Weights of a small image flow-matching model.
Model: 48-pixel images, arch unet, activation relu, widths [64, 64, 128].
Training: muon at rate 0.014, 11200 steps, batches of 384.
Data: trained on aerial photos of the United States (SatlasPretrain), 101725 training examples, 42.3 epochs.
Rows from block 9, named by matrix and row number. Rows with one number belong to one channel. Each number is 128 + 32 x the weight over its row's rms, rounded and kept within 0 to 255. All counts start at 0. After the name is the row's rms in percent of the matrix's.
# convs0: first 3x3 conv (model.mid.2.convs.0.weight, 128x128x3x3, standardized in use), inputs 57-75, a 3x3 kernel for each
# convs1: second 3x3 conv (model.mid.2.convs.1.weight, 128x128x3x3, standardized in use, transposed), outputs 57-75, a 3x3 kernel for each
convs0.111 084 [128 128 128 128 128 128 128 128 128 128  70 128  78 128 128 128 128 128 128 128  76  88 128 128 128 128  93 128 128 128 128 128 128 128 128 128 128 128 128  79  65 128 128 128 128 128 128 128 128 128 128 128 128 128 128  71  97 128 128 128 128 128 128 128 128 185 128 128 128 128 190 202 128 128 128 128 128 128  96 128 128 128 206 128 128 198 128 128 128 128 128 128 128 128 128 128 128 128 128 128 177 128 128 128 227 128 255 128 128 128  74  94 128 128 128 164 128 178 128 128 206 128 128 128 128 128 128 128 128 128 128 128 128 128 128 181 128 128 208 128 128 128 128 128 175 199  43 128 189 128 224 223 128 128 173 128 128 185 187 128 128 128 128 185 128 128 128 128 128 128 128]
convs0.112 103 [128 128  71 128 128  76 128 193 128 128 173 128 128 128 128  76 128 128  52 159 128  53 128  75  82 128  92 152 128 128 128 128 128 128 128 128 128 128 128 128 128 128 128 128  88 128 163 128 107 128 128 128 163 128 128 128 128 128 128  66 128 172  66  98 128 128 128 128 128 128 171 128 128 128 128 128 128  88 128 169 128 128 128  88 128 128 128 128 128 128 128 128 187  66 128  56 128 128 128 128  93 128  72  70 128 128  50 128  80 196 180 128 128 128 128 185 193 128 128 128 193 128 172 128 128 128 128 128 128 128  70 128 128 128 217 128 128 128 128 128 128 128 128 128 128 128 173 206 128   8 208 128 128  77 128 128  82 128  71  92 128 128 182  81 128 128 128 128 128 128 128]
convs0.113 101 [128 196 128 128 128  48 128 128  70 128 128 128 128 128 128 128 128 192  19  79 128 128 128 128 128 128  75 128  85  39 128 128 128 128 128 128 128 128 128 128 128 128 128 163 128 128 128 128 128 164  37 128 128 128 128 186 128 104 181 199 128 185 168 128 128 128  76 171 128 128 128 158 128 178 128 128 181 128 128 195 184 128 187 128 128 128 128 128 128 128 128 128  85  27 128 128 128 150 175 128 190 128 128   8 128 128 128 128 128 128 128 128 128 128 185 203 185 128 128 128 128 128 215 203 231 236 128 128  72 128 128 103 105 128 128 128 128 128 180 128 128 128  57 128 128 128  89 207  53 180 128  34 182 128 128 128 128 128  94 128  50  85 128 128 128 128 128 206 128 128  42]
convs0.114 102 [ 76 128  45 181 128 128  95 107 128 128 199 128 128 159 128 128 128 128  79 208  45 128 128 192 198 128 128 128  67 128 128  66  92 128 128  86  39 128 128  50 183 173  49 128 128 153 128 128 128 174 165 128  67  87 128 128 128  74  79  19  79  38  50 128 128 128 128  66 128 128 128 128 128 128 128  63 182 128  33  61  81 128 159 193 178 153 190 128 187 169 128 128 128 128 128 164 128 128 128 128 128 128 128 182 128 128 128 128 128 128 212 128 128 182 202  74 128 128 128 128 128 162 128 128 128 128 128 128 170  91 128 128 128  62 128 128 128 128 187 162 128 128 128 154 128 128 128  91 128 128 128 128 128 128 128  74 176 128 128 128 128 128 128 128 128  79 128 128 128 128 128]
convs0.115 098 [128 128 128  87  77 128  67  83 128  55  83 128  51 128 255 102 128 128 128 128 177 128 128 128 183 170 128 128 128 128 203 197 128 179 204 128 128 128 128 128  51 128  91 128 170 128 128 128 128  88  91 128  40 128 155 128 128 128 128 128 128 128 128  92 128 128 128 128 128 128 128 128  80 128 180 128  97 128 128 128 128 128 128 128 204 128  36 128 128  51 128  78 128 128 128 128 178 128 128 128 128 128 226  33  66 128  77  71  32 194 160  44 128 128 128 128  75 128  59 128 128 128 128 203 128 128 128 209 128  63 163 128 128 128 128 166 128 128 128 128 128 128  70 128 128  49 128 153  58  79 164 128 128 128 128 128 128  78 128 128 128 128 128 128 128 128 128 128  86 128 128]
convs0.116 107 [128 128 204 128 128 128 128  97  71 175 158 128  72 193 187 102 128 104 128 128 128  68 155 128 128 128 128  52   6  63 128  82 128 128 128 128 128  65 128 128 128 128  92 128 128 128 128 128 128 128 128 128 128 128  87  90 128 128 102 100 183 128  87 128 128 128 128 128 128 128 128 128 128 128 128 128  61 172 173 128  79 128 128 128 128 128 128 128 199 128 128 128 177 128 128  82 128 128 128  74 128 128 128 128 128 128 128 128 104 128  65  56 128 170 128  72 128 128 184  90 128 176 128 128  53  59 128 128  40 128  71 128 128 128 174 128 102  87 128 128 128 128 128 128  55 128 107  86  72  95 128 198 128 128 128 177 128 128  70 128 128 128 128 128 128 152 128 128 128  90 128]
convs0.117 109 [163 128 128 128  81 128 128 128 128 128 128  85 128 109 128 128 128  64  65  35 128 174 128  41 128 176 128 105 128 128  91 128 128 128 180 128 128 219 128 128 101 128 128 128 128 128 128 128 128 128 128 128 128 128 128 209 128 128 154 128 128 128  93 158 128 128 128 128 128 128 128 169 187 128 128 154 128 128  81 128 128 198 128 213 203 128 182 128  86 128 128 128 128 128 128 200  89 128 128 128 128 128 128 128 128 128 128 128 128 128 128 128 128 128 128 128 155 128 128 128 128 128 128 128 191 128 128 128 128 128 128 128 128  84 128 181 165 128 128 128 128 128 128 128 128  93 128 128 128 128  49 128  90  85 128  89 128 128  70 128 128 128 128 105 128 196 128 128 128 166 128]
convs0.118 104 [128 128  31 128 128 128 128 217  79 128 128 128 128 128 179 102 128 128 128 186 128 128 128 196 128 128 128 128 128 128 128 128 128  92 128  86 128 128 128 180 128 128 128 128  70  70  51 128  48 128  90 128 128 128 128 128 128 204 199 128 209 181 200 128 128 128 128 128 128 128  77 128 128 128 128 128 128 128 169 128 128 128 128 128 128 128 128 128 147 179 172 178 157 128  99  51 128  60 128 175 175 128  79 128 128  87  23 128 128 128 195 128 128 182 128 198 207 128 128 182 128 128 128  83 128 128 128 128 177 166 186 128 251 128 175 128 128 128 128  74 128 128 128 128 128 128 128 128 128 128 128 186 128  99 128 128 128 128 128 128  92 128 128 128 128 128 128 128 128 128 128]
convs0.119 105 [128 128 128 128 128 128 137 128 128 168 192 197 128 152 128  41  94 176 128 128 128  90 128 128 128 128 173  65 128 128  82 128 128 128 128 128  87  75 128 128 104 128 128  81 182 128 128 128 128 128 193  73 186 161  99  97 104 128 128 128  86 128 128 128 128 128 128 128  85 128 128  83 128 128 128 128 128 128 128 128 128 172 128 128 128 158 128 128 128 128 128  60  70 128 169 190 128 128 128 128 128 128 128 128 128 128  90 128 166 225 167 128 128 128  26  53  95 102 128 128 128 128  67  96 128 168 128 128 128 163 216  99 128 205 128 128 128 128 161 128 173 128 169 128  86 128  58 128 128 128 128 128  71 128 128 128 149 164 173 128 128  90 128 178  59 128 128  58 128 128 128]
convs1.111 134 [128 128 155 128 128 128 128 128 162 128 128 117 162 155 128 128 145 128 128 128 128 128 128 123 128 128 128 128 128 128 128 169 128 128 221 128 128 128 128 128 128 128 128 128 128 128 128 128 128 128 128 128 128 128  90 128 128 128 128 128 128 128 101 104 141 128  97 128 128 128 169 160 128 128 128 139 128 128 128 128 128  83 115 128  94 109  88 128 128  64 103  96 128 125 111 128 128 145 181 128  85 128 128 128 128 100 128 108 114  90 128 128 128 128 128  99  77 128 177 128 128 207 140 128 211 163 114  74 193 128 128 173 128  55 107 164 128  87 170 128  73 207  84  41 128 128 128 128 128 157 128 128 157 128  98 107 180 128  94 199 128 113 128 128 163 102 128 133 128 128 137]
convs1.112 099 [128 128 128 128 128 128 128 128 128 128 128 128 128 128  80 128 128 128  92 128 128 128 128 193  77 128 159 128 176 128 128 220 128 128 162 128 174 128  47 128 128 128  61  74 128 128  54 128  70  69 128 128  72  64 128 128 112 175 128 128 191 173 128 164 187 128 105 128 128 128 175 128 128  99  89 128 128 128 170 202 128 193 153 128 128 128 128 220 158 128 145 128 157 173 128 199 200 128 217 128 128 128 176 165 188 128 150 160  51 128 128  64  98 128 128 128 193 128 128  97 128 180 122 105 128 128 128 172  76 128 187 128 216 198 128 128 128 128 114 128 128 128 155 189 128 128 128 128 128 100 128 163 101 195 222 128 128 194 128 170 226 128 128 128 128  96 128 128  83 128 128]
convs1.113 121 [128 128 128 128 128 128 128 128 128  80  84 128  82 128 128  98 128 186 128 128 128 128 102 128 128 128 128 249 128 128 182 128 128 128 158 128  64 128 128  70 128 128 128 128  98  84 128 128 128 117 128  79 103  90 128 128 166 128 128 128 128  81 128 102 128 100 128 128  90 128 128 128 128 128  71 128  75 128 113  79 128 164 198 128 128 128 128 128 109 128 128 212 184 128 160 164 101  50 128 128 128  64  42  91 128  84 102 105 128  77 128 128  91 160  62  96 128 128 128  68 128 128 128 128 186 128  87 122 255 128 128 128 178 128 128  67 128  86 128 128 128 128 128 171 128  98 128 128  39 128  59  49 128 128 128 128  67 128 128 128 128 128 128 128 128 128 128 128 128 128 128]
convs1.114 086 [128 128 128 128 128 128 128 128 128 128 128 128 128 128 128 128 128 128 173 156 128 128 128 128 128 128 128  38 128 128 128 128 128 188 164 128 128 128 128  46  90 128 175 128 128  92  81 190 128 128 128 128 128 175 128 128 128 188 128 189 128 105 128 159 128 128 128 128 128 128  69 128 128 184 128 128 101 128 128  54 128 128 128 182  80 128 128  59 128 154  51 128 128  41 128 211 168 162 204 128 128 128 128 128 128 128 128 128 128  91  69  52  72 128 163  55 128 128 128  57  89 128  41 128 128 128 128  94 128 128 128 128 128 128 128 128 128 128 128 128  88 203 201 128 128 128 128 128 128 184 128  46 128 208 128 128 128  95 128 128 128 128 128 128 128 128 128 128 128 128 128]
convs1.115 120 [128 128 128 101 128 128 128 128 128 128 128 194 128 107 128 198 128 128 128 128 128 128 128 128 128 128 128 128 128  83 195 128 128 128 128 108 128 150 177 128 128 128 128 128  63 168 128 128 233 128 128 202 128 188 128 176 128 128 176 172 128 128 158 128 128 128 128 128 128 128  88 128 151 162 183 128 128 159 128  97 128 128 128 128 128 128 128 128 107 128 128 128 128 128 128 202 166 128 128 149 161 128 155 128 128 128 128 154 128 128 128 128 128 128 128 128 161 176  52 128 128  44  49 128 147 147 128 128 128 128 128 176 128 165 128 128 128 128 128 198 128 128 128 128 167 128 128 167 128 128 128 128 128 128  81 128 128 128 128 128 128  93 128 128 128 128 128 128 128 152 128]
convs1.116 112 [128 128 128 150 128 128 128 128 128  72 128 179 128 128 107 128 128 166 128 128 128 128 105  83 128 128 128 212 128 128 128 128 190 128 162 146 128 229 160 128 244 175 128 229 181 128  86  32 128 128   0  57 128  76 157 164 212 128 128 128 148 128 128 128 158 179 128 128 128 192 128 128 128 128 128 128 128 128 195 128 128 128 128  43  18  49  54  85 187 128 128 128 128 184 128 128 177 128 128 128 128 128 128 128  88  87 128 128  79  96 128 128 128 128  63 128 118 128 164 182 128 128 242 128 128 128 128 211 128 128 200 128  87 128  62 128 128 128 128 128 128  61 128 128 186  93  88 128 128 128 128 128 128 192 128 240 208 128 128 128 128 128  92  50 128 128 128 128 128 128 128]
convs1.117 093 [128 128 128  94 128 128 128 128 128 128 128 128 171 128 128 128  43  94 151 128 128 146 128 128 169 128 128 128 255 128 128 191 175 128 128 211 128 128 128 128 128 128 128 128 128 128 128 128 128 128 128  68 128 128 128 128 128 128  65 128 128 128 128 128  68 128  73 128 128 128 128 128 128 128 128 128 164 128  86 128 128 128 221 128 204 182 128 128 128  31  76 128 128  49  80 128 173 128 128 128 128 128  93 128 128 128 128  89  90 217 128 128 213 128 128 128 128  52 128  74  64 128  76  65 128 128  67  72 128 128 128 128 128 244 173 128 128 128 128 128 128 189 128 128 128 176 128 128 128 128 128 128 128 128 128 128 210 128 128 101 128 128 128 128 112 128 128 128 128 128 128]
convs1.118 105 [128 128 128 128 128 128 128 128 128 128 128 128 128 161 172 118 128 128 128 173 170 101 128 128 128  90 128 128 188 128 128 178 128 128 128 128 128 128 128 128 183 128 128 190 128 164 128 196 128 128 128 206 128 169 128 128 128 128  51  48 128  92 128 225 128 128 207 128 128 219 240 187 128 107 128 128 128 145 128 128 157 128 128 128  94  87  94  76 128 128  57 128 135  91 128 128 128 103 128  82 128 128 128 128 128 128 128 128 112 128 128 128 128 128 128 128 128 128 112 128 163 128 128 128 128 128  46  73 128 128 187  77 128 233 128 128 128 154 128 128 128 128 128 128 128 128 128  45  34 128  74 128  14 128 209 128 128 196  84 128 128 128 198 207 189 128 175 151 101 128 160]
convs1.119 092 [128 128 128 128 128 128 128 112  91 128 181 159 128 128 128 128 128 128 128 128 128 128 128 128 128 128 128 128 220 128 128 235 128 128 128 128 128 128 128 202 128 128 158 128 128  62 128 128  89 208 128 102 128 128 128 128 128 128 128 182 128 128 128 128 128 128 128 128 128 128 128 128 128 128 128 128 128 128 128 128 128 128 128 128  59 128 128  42  77 183 128 128 128  47  75 128 128  27 128 114 128 128 128 175 204 128 128 128 128 128 128 128 128  75  82 128 128 128 128 128 128  91  39 128 200 128 128 128 128 202  19  65 218 185 128 173 128 128 128 128  49 185 128 174 128 189 128 164 128 170 128 185 128 179 128 128 128 191 128  81 128 128 128 162 128 128 128 128 128 128 128]