A small image flow-matching model, trained from scratch.
Model: 2.5M parameters, 48-pixel images, arch unet, norm groupnorm, activation relu, widths [64, 64, 128].
Training: muon at rate 0.014, 11200 steps.
Data: trained on aerial photos of the United States (SatlasPretrain), 101725 training examples, 42.3 epochs.
Rows from block 3 of a small image flow-matching model, named by matrix and row number. Rows with one number belong to one channel. Each number is 500 + 25 x the weight over its row's rms, rounded and kept within 0 to 999. All counts start at 0. Numbers have three digits each. After the name is the row's rms in percent of the matrix's.
After each channel's rows are labels from the 100 images, of 14848 (inputs lightly noised), where the channel reaches its highest value: "peak on" is the class under the peak; "strongest on" is what is common among them. Only what is clearly more common there than usual is listed. The data: aerial photos of the United States (SatlasPretrain).
# convs0: first 3x3 conv (model.enc.1.0.convs.0.weight, 64x64x3x3, standardized in use, each kernel summed), inputs 0-63
# convs1: second 3x3 conv (model.enc.1.0.convs.1.weight, 64x64x3x3, standardized in use, transposed, each kernel summed), outputs 0-63

convs0.57 101:520452493473506471473511520472463482511533503511528510499487494525498474504541513509505453511536505558457579496470495514487494513513490486470500524521507473482484545524507527498470502473494473
convs1.57 083:515521495491491522509454518509505512490545530497502480500500489513493479464464478469483499512511510507500515474548535469516541500474493481524509433510587504514500453455511504514492494520489496
peak on: crop field
strongest on: crop field

convs0.27 111:474499483500542500571504495540533484531506504580486490487493508518502540465465475511487500512492529498511495477508469557471543477496477477489500488519508511502494486550474491498481478508488488
convs1.27 073:499534533520519533481500537552500510545542506511457500474488500511509474519475504484505445534499482523518464493461488456461499502472489501493506480500441508523489482492536552500502517481515503
peak on: building
strongest on: building

convs0.17 176:497548500487512520500476510511513500516506445507508522518490487461536504459507542481492494499489516498504500506532487500467507501506445500496540526442560505439450484498481458522504480493500513
convs1.17 168:513495513489479500546506462497463500496488497504469501492517494496481545506446513520500439561488462513534508484479500491500506582504495508514487518501471487486504465483508503509493504472496565
peak on: crop field
strongest on: crop field

convs0.59 097:464502522487506505493484482511484531518452462524491518490506491476500491499487502579481479500534548558497507559495492470507542482503526528464480501473450504486479519518491498500509491523498531
convs1.59 082:501500476535500507485495503507491479467513524513528453525493450491470473493502481457522540515481530476510490503454511536477488531499521505543480478496538487476548528468518563500485502508491541
peak on: crop field
strongest on: crop field

convs0.35 089:508455492506456482499488500500511513528502524506508476468515486549502505505514487508515524433483514523517493558487492509546470482575442486490487516510515476491478529512464504493499500459498501
convs1.35 080:493484483488500544459475500470508484500472517522505475523482589517518509539476479515495540484534521498500540478541520493496489506500564500502516490464472517524484506507512503509504471525539520
peak on: building
strongest on: building

convs0.56 094:531495510474469475478497523554516469491517502480479468500522477476501494460486489475529468496494522467488519499512511497486548493557504492502545491491492497511533567515462468536496508545474512
convs1.56 100:506483425500513488490496459479487496484469523505465503499506491462522439493481508510505458501517510481519500478482497483519498505446479500511457511571524500494520468509491551464491493477493489
peak on: crop field
strongest on: crop field

convs0.26 093:477474497494545487453522484470493492465559475534470483520512487454460492491498535537498511513526508473514500498495489501464522474482444474500523483511503564507488500494544487504491495522500468
convs1.26 104:516568511472530518484524445463494503492483488507522506492511449503555494492514535541506488519515488517456477463533510511518520504483485519485539514474462503513523488545474500493506522461491507
peak on: building
strongest on: building

convs0.4 086:537485500527479498460500459474473477512510486491492491525528481479491487485526499504463442532483507509490470544510514501513521500496496532481507535510500538495518469457500435498527528503487568
convs1.4 075:503542464499517500512515484498499509500457520518527503492542470521493497548530511454569480501498504471499525498554482475500490495509481476523529485519500510459486468500523477490487524507558453
peak on: crop field
strongest on: crop field

convs0.52 139:479490518449512497478521501486521560488467514462490510485512520492522492490512518564471432519527528497491472506539499500494487495493461500491523536507515462518531491480517439522510487496486509
convs1.52 117:512489464525481538500555550542500503516561500504538498458504472494513502490482520456489486495500485476500515548496496542477515525522470483476474494523510459490522555516500480473491513494489507
peak on: crop field
strongest on: crop field

convs0.43 092:497511541471511511503488500477494515531467540523471476489498515500455520472467478472492532495517470443519460495536510537521496464513547481511566536487463520505492493492485501476500509514481479
convs1.43 099:502423546535495478490528502495500522494522490487467505491494537507492558476494535566500483493505545516495547483480511478483533494525494525517527530511495500458481499507501502514514500531530517
peak on: building
strongest on: building

convs0.21 076:510532467474538481494487504472541452500471469505464492523506500515464502511515476500510485546466500529500496512521452534464514485437509508477516488565516508482503511513504486511516483537517468
convs1.21 098:500519510474469473522500480467514546492491465426511514481478473511508522466482473500520503501528453521500524505505495493480517507494511531511488500481486480566485462513482527491527523432482513
peak on: building
strongest on: building

convs0.54 109:476498506493529497528519475501463486496523464496539493537512492499486475518506516501488479436507494533534481489520454487523477475523510471517490500496483481485572488514497523517499495493585484
convs1.54 082:486508496551458534523501534512500530500497500472479462494480441465483543462478489519470482540482490509517491473482494508467528521456496533483506514456482500500493512525493505500458508468462470
peak on: crop field
strongest on: crop field

convs0.11 098:531521500561520490495491500494514508515482533521500500507534488510488514518508509443484541514543459523501523511500476499574507464497532493480482465500509468486484497451491514456472515460521500
convs1.11 096:504533498519476463453480500487500515460409522451519500535522498500515513499496537488513517471495516490540494523498525490500453506491480498509500493497502500483566528511513524539526482490515499
peak on: building
strongest on: building

convs0.33 086:520506484512480523547462463500492522515476490520490539529488525506531510490502505492483452525528510509494475440498535484566500500466525500524500545497451485494473529489500505512486453464505506
convs1.33 089:479500493539500488492518504504525515540481527534520465497491564467505523517483491549517488503562508513517491500510503506520540556530499507506507507479503509509513498500490477447509492525576513
peak on: crop field
strongest on: crop field

convs0.30 093:496505486491407517456490516497493465476471491508500494500543500503490500514519481481535452532519507509487511527537480514500538500494488505483488487535487503507505464524529476482546491567492485
convs1.30 071:524520491419527487442492529480561481510482512478513500516522477505486515480518498500510523500498504500520528525493543515500500500446500500486507503489474507524491500520565473500529534516541520
peak on: crop field
strongest on: crop field

convs0.63 120:532461481532493490498458509499481518521474563474493497503537555526500513489500465491573545509492500519494468517500533506482492504508521506500455511510497462505483506490482533500524527451477503
convs1.63 224:499463512459501482500456476514506467481526488507535484499517507466475481468468444470490497519468477458504456482496482489528474477501482532454479517491528497497440470469482486475483519481482508
peak on: building
strongest on: building

convs0.19 087:488486490399539490492509463496483494509492491492486531507492449453510513504500500541471523492512529477491472515524506483494485480478543534475490500498492515492512529481548542514500542494500492
convs1.19 109:473527545525491501552518515490495536504513509501490485507492487516462488490538526503493500521489502545492532500490480525485532516499509530537591481505494470484465498527494496500510478571506502
peak on: building
strongest on: building