config = dict(
    model='image flow-matching model',
    widths=[64, 64, 128],
    attention=True,
    lr=0.014,
    adamw_lr_other_params=0.0028,
    steps=11200,
    warmup_steps=560,
    weight_decay=0.0,
    adamw_weight_decay_other_params=0,
)
Rows from block 14 of a small image flow-matching model, named by matrix and row number. Rows with one number belong to one channel. Each number is 128 + 32 x the weight over its row's rms, rounded and kept within 0 to 255. All counts start at 0. Numbers have three digits each. After the name is the row's rms in percent of the matrix's.
After each channel's rows are labels from the 100 images, of 14848 (inputs lightly noised), where the channel reaches its highest value: "colour at peak" is the nearest of a few named colours to the mean colour under the peak. Only what is clearly more common there than usual is listed. The data: aerial photos of the United States (SatlasPretrain). In brackets: how many of the 100.
# convs0: first 3x3 conv (model.decb.1.0.convs.0.weight, 64x128x3x3, standardized in use, each kernel summed), inputs 0-63
# convs1: second 3x3 conv (model.decb.1.0.convs.1.weight, 64x64x3x3, standardized in use, transposed, each kernel summed), outputs 0-63

convs0.8 086:088128118128123133128089137087128128042093211083077150058128133150085123109142159053058107128171128128128255128140124114113050128195147143141192128119128168135121039119168167179128086128113085
convs1.8 072:121048098110127211190191128128119121188137117175149108152139120091105128155141088158128172128128125128146220130134116183146128163120128095135149079128128159126118089072115100081103128128113101
colour at peak: pink (32)

convs0.46 111:070128168136117168049128144187115119146164102081134128129128128118135076137178065173168168118137086161128117149128128128111137047119136134093128166068128033193069224099128143084128143118134134
convs1.46 084:145112077134064113138100128128199146130100091052184157202169116116107128142122137089128164164103067092165106125113153118148128120100128112158141105128100098085161109071112144112100128052138106
colour at peak: grey (85)

convs0.42 110:128114128146128157145120128138024096114137128128205131085141128128128120128128102116023194190119167150128128128128134137169064140113067127039128175101000163077093144139172145142172131101082128
convs1.42 082:114124184169122088186116128128163120115125101125182159165108186111128128126119134078128120159133089152166074216121144082095128209123128123186145143128167141102165107100150152157161128069137103
colour at peak: pink (55)

convs0.5 098:128164110128041137207109215128000091128133128124128110128128128132128128204082144124128128130128094153128166094128146111192057069192073036128199128128128203128128153142166128142128123101128134
convs1.5 123:128094140141163008090133128128074174175147127225104083135099129119100128169165110152128191124136188128128097159111088132111128144135128140134128135128190142127148160127135159160160128147111129
colour at peak: brown (86)

convs0.54 095:088116128131162071142211128083173071128128136173128121222073130128128110105120210128093124131169144128093137128128118134092121132114128128128150150184128169110045103165104100110053153144141123
convs1.54 091:128129097153195167085115128128141108114137192149167165124111120100165128085144125090128100121065193108128081169125066197141128163184128148141089187128107122113128154129106117165132128160074080
colour at peak: pink (47)

convs0.18 131:161121119255128129143120142108125137105115165111138133138111133154128084104131113128064118124145116084130107069138183128122084121111114166169150111117003144064066120132123118229112100135110112
convs1.18 110:104086154139091101128108128128126167124121139153118116054141144148088128123165123255128128136150159162128128094095120095095128127126128160128223119128108128083106106108176067113142128120161167
colour at peak: grey (85)

convs0.48 088:134123151118128167162130131201153164128125154124055131058194133064128019190128128127123069109128161192134128132128128154113121093088128079128133157128128114035121043128086252117102114086058176
convs1.48 110:119121124131167098131134128128136152115184123076130134105099000127128128128108124129128154121150127137104102144105136153106128124139128121157118118128128127146126135112121126128132128123174086
colour at peak: grey (82)

convs0.51 098:128116124128135152059117158128128128128096128128146128123128128139128135098100128128047145128121153120128231149128128137128000128139060130125221079141134170124094128185128128255063128133147105
convs1.51 101:156157140106139203106121128128061117120150138162102128144139101131191128103082183034128121118093151132128123086118121116145128136143128110109062158128152169167121125181100236119126128131103132
colour at peak: pink (42)

convs0.11 102:128080154115173182094151128147122128128128023131175185124113138113128128000070062128039128128143189123128128128140128179128237195124037198128105079128086120128155133128132133128128159119128157
convs1.11 093:151115142105058052122107128128117077115129122113140106103085108097064128126097102145128104121192079100128171087091158068121128077099128089136122159128175121186094088133167066121143128107143159
colour at peak: pink (61)

convs0.2 112:164128115149128087186128119082119117128128128079128136056023128111132078132133114122133255128136137170162176143128104139114171128048128138192131137087128069115139079125047119090165128128037153
convs1.2 114:142129066105141175143155128128128161058192100101124125143140059051128128157106145167128120107146165128158136055174091128129128205151128157141102109128147124112086143141126203103124128094129095
colour at peak: grey (85)

convs0.38 105:142125105128120160128118113099137222111108219108128148164128128128128120128139056133145029080103139094117101152135123125128104147182128128120122112039144109128175137138101092128155163112064128
convs1.38 070:121200059067082128095154128128170111130128128139163200128154091095118128075131105134128078107119125144138102117133114106166128075124128101040124109128128199141128121156149077068118128113143166
colour at peak: white (67); pink (29)

convs0.43 114:132159114133110103179088163149006152128128169152173128074162101108163128173128116113106084212120128184192110090141155122055128140064111143122128149110117149018118154122145061120019106124128128
convs1.43 092:092112155142174146128148128128137128138138126102148085228093111039113128201106081122128076155163118127111196153135144147143128143165128135143104127128141095167137123088128037128128128090101105
colour at peak: brown (71)

convs0.57 097:168128079153122067145135144149121102155162081113130198047170147148113214109048158120080046125173152138135126134140111166152180187107131099111114093172090176061022102236125105118138128128118128
convs1.57 091:031135133146147144162120128128089112121073172121061120160136137130135128128110133108128186123116115033128114134124137117127128119108128136117117099128106036120128151184142141141137128019137146
colour at peak: black (67)

convs0.23 098:142109114156179137153116128047174162128112086128135133117103145124103171091094122120127166131128186122163193165068128141166128176102237128128118098128078108123126067150080133121188194104128075
convs1.23 095:128202190146112119193142128128134129143135140125128191116198157154153128166162180170128143134178132186132128177174172125159128137139128133191197127128116148123121128175175178143122128128173140
colour at peak: pink (68)

convs0.58 128:215128125138139139168134090000135107096128207159081132154099127124128124135143135131178188140128128112128136140128106136067164128208160046128128101140136130123126116159069100087123137141125150
convs1.58 069:184090111081170159175085128128171104065171131147115136167134183116155128147104114079128117146094117165099170148183122086151128127078128127154136072128178090089107159138111177145159128065126096
colour at peak: grey (90)

convs0.28 111:137144145084128233102128155217058120128132084124128151074140131116128143143095164097118108195184128128128134125128093058130233116066114114124137085159152104164154173123224159128076109128154140
convs1.28 073:103125160135139174096063128128082161096088208149101143126157085164166128104152199124128084118126120112143104156094111101147128171105128068147176143128099108117171119161136204166185128144111128
colour at peak: brown (62)

convs0.33 104:173096077162109216159111105181169168068128203128170194156128113065056128137095135172153196177140128144093112128185073111128128096193121140128128164006119128140115134119155128128151054050069152
convs1.33 079:160096095102064141106112128128133091125160064026141118066164128162102128106167117156128210127101089158200118136152105112097128112079128120128149117128081141107108128148091102139103128157090121
colour at peak: black (87)

convs0.22 110:101128237133131078122128124186060013128147013153103122193117154070135128109096128126124120148157143134128151125119122100169121178102134223128158142132128144097163132108118180151128128126162150
convs1.22 076:126093128115148000158113128128175136118074095142155110098100148140151128166138127170128080172105123082196098117121137109100128123145128151141128126128138137073110137062102160128145128124139090
colour at peak: pink (69)

convs0.26 087:128128190121128039154128054223128128124101133119075128109178131125128116132133094127086025084107150234128128144134099124128107128058179128112128110095128181066125128162171135128142128131000163
convs1.26 074:127095128083074046105126128128126094133116128074148165118205150168101128105212123103128222128117154175136195154115110146130128117135128094124168146128128171099140128130165119129125128105090171
colour at peak: pink (57)

convs0.63 073:235116128185128092207128067047112143128108128128128148113077134090128128128138110122128170192152128139128128113128128128128128128128089128072128206128128105122128091104084178000128128098049157
convs1.63 101:142161137131142233104124128128102131108157147070106158139182150123118128165153146169128063141166127183140139118158184067126128074115128158108126135128099137208088126163110132125064128156103149
colour at peak: grey (87)

convs0.4 102:104128135128154086181255132128145128104128136255105119108133188116082165116136177102141135092103150136112128140179203064120144183123146087128090062128128133100165110137158128161155127208156124
convs1.4 129:128110123128121081116122128128237128111128106068219112134117119115128128115124116110128000128101128114208128129115135131128128109109128139128137140128132128134134136031136109123123128113135147
colour at peak: white (93)

convs0.20 115:128155067128128182076119128137181139128125134125128144132255062131115178154153107128177138101074128109134128156128074121140082128170153016137063078124087091078128125128088108255110128155127136
convs1.20 074:128116184177049020170156128128057095134074072176128101128120140161086128121172110125128146136138083098157107143116112113099128132119128144170133138128154104103151090118100144154178128092106116
colour at peak: brown (73)

convs0.44 107:081121062113126109071089148019077072128138128120190128168081114145134142106133149128170215146128119019135128142128128128128156150187114165167122092128105112208112163123113083143128128156181128
convs1.44 078:102130109124080075155151128128089150082028170163101132166123245063145128124086139092128120105150078071138113142128132132151128166111128120132100108128128112097098111115134151085143128163123134
colour at peak: pink (33)

convs0.7 115:143133128025134061160141091088155200111138199082082128104139098149156137163216105121096106120128121146133100146131128194104122109150172168065128179105155051137131184152128128128170153084130203
convs1.7 123:128092098115072126144066128128164073049128065088119128081112128052138128105086093146128128129071093110113120100126086091111128105119128102135121097128060105102062122130130070118117128128091099
colour at peak: black (73)

convs0.24 092:137122130093144168255207096127155152101081158135106236200114155057135090161092143180093145139150136139121131111160146132138123139095158128140137219103120112129112150129156111117069081164071152
convs1.24 096:150151156126140027143162128128244110136102126197191110116150142149131128128155128132128081127134128091245136135110128137116128129132128107128145146128128136156143120144144142128128128071122175
colour at peak: white (54); pink (44)

convs0.16 089:122122128128128052200128128133141128128122125136132221125196128122128122128128128142119106113128128177135107128128081155131219128107221121180122095128124167018074074164053058044128163161121193
convs1.16 060:113154169053054180147071128128099144110092093039138147134119101165072128128129163080128068135142112088090168126141150112122128120141128110168126183128151081101118138117101151141191128141143124
colour at peak: black (43)

convs0.60 044:128128102191128120188134128133089128128128138128156150128151080128128128162128147075122146141128128128128040072128108128108163212172128128153073076128065128000082128128135128030050165128155128
convs1.60 114:144162124149097053080144128128052146090128114076111163115169075144159128119168154136128150176182091082128104121118107115103128033132128160134117139128125091162116147209126161106128128103128154
colour at peak: brown (79)

convs0.36 103:115128117138121109118128066116065122146124137096166114208128124125118128128130053236128164113113138162141136113143124149121118114087098084153115128080128175066095158083027101123122159139116112
convs1.36 083:143124148128092172210128128128163167083128165114129118236169150080159128144145150147128114134172160074128128185132165136128128141183128123164135144128158139173161143121175109170128128177162173
colour at peak: black (27)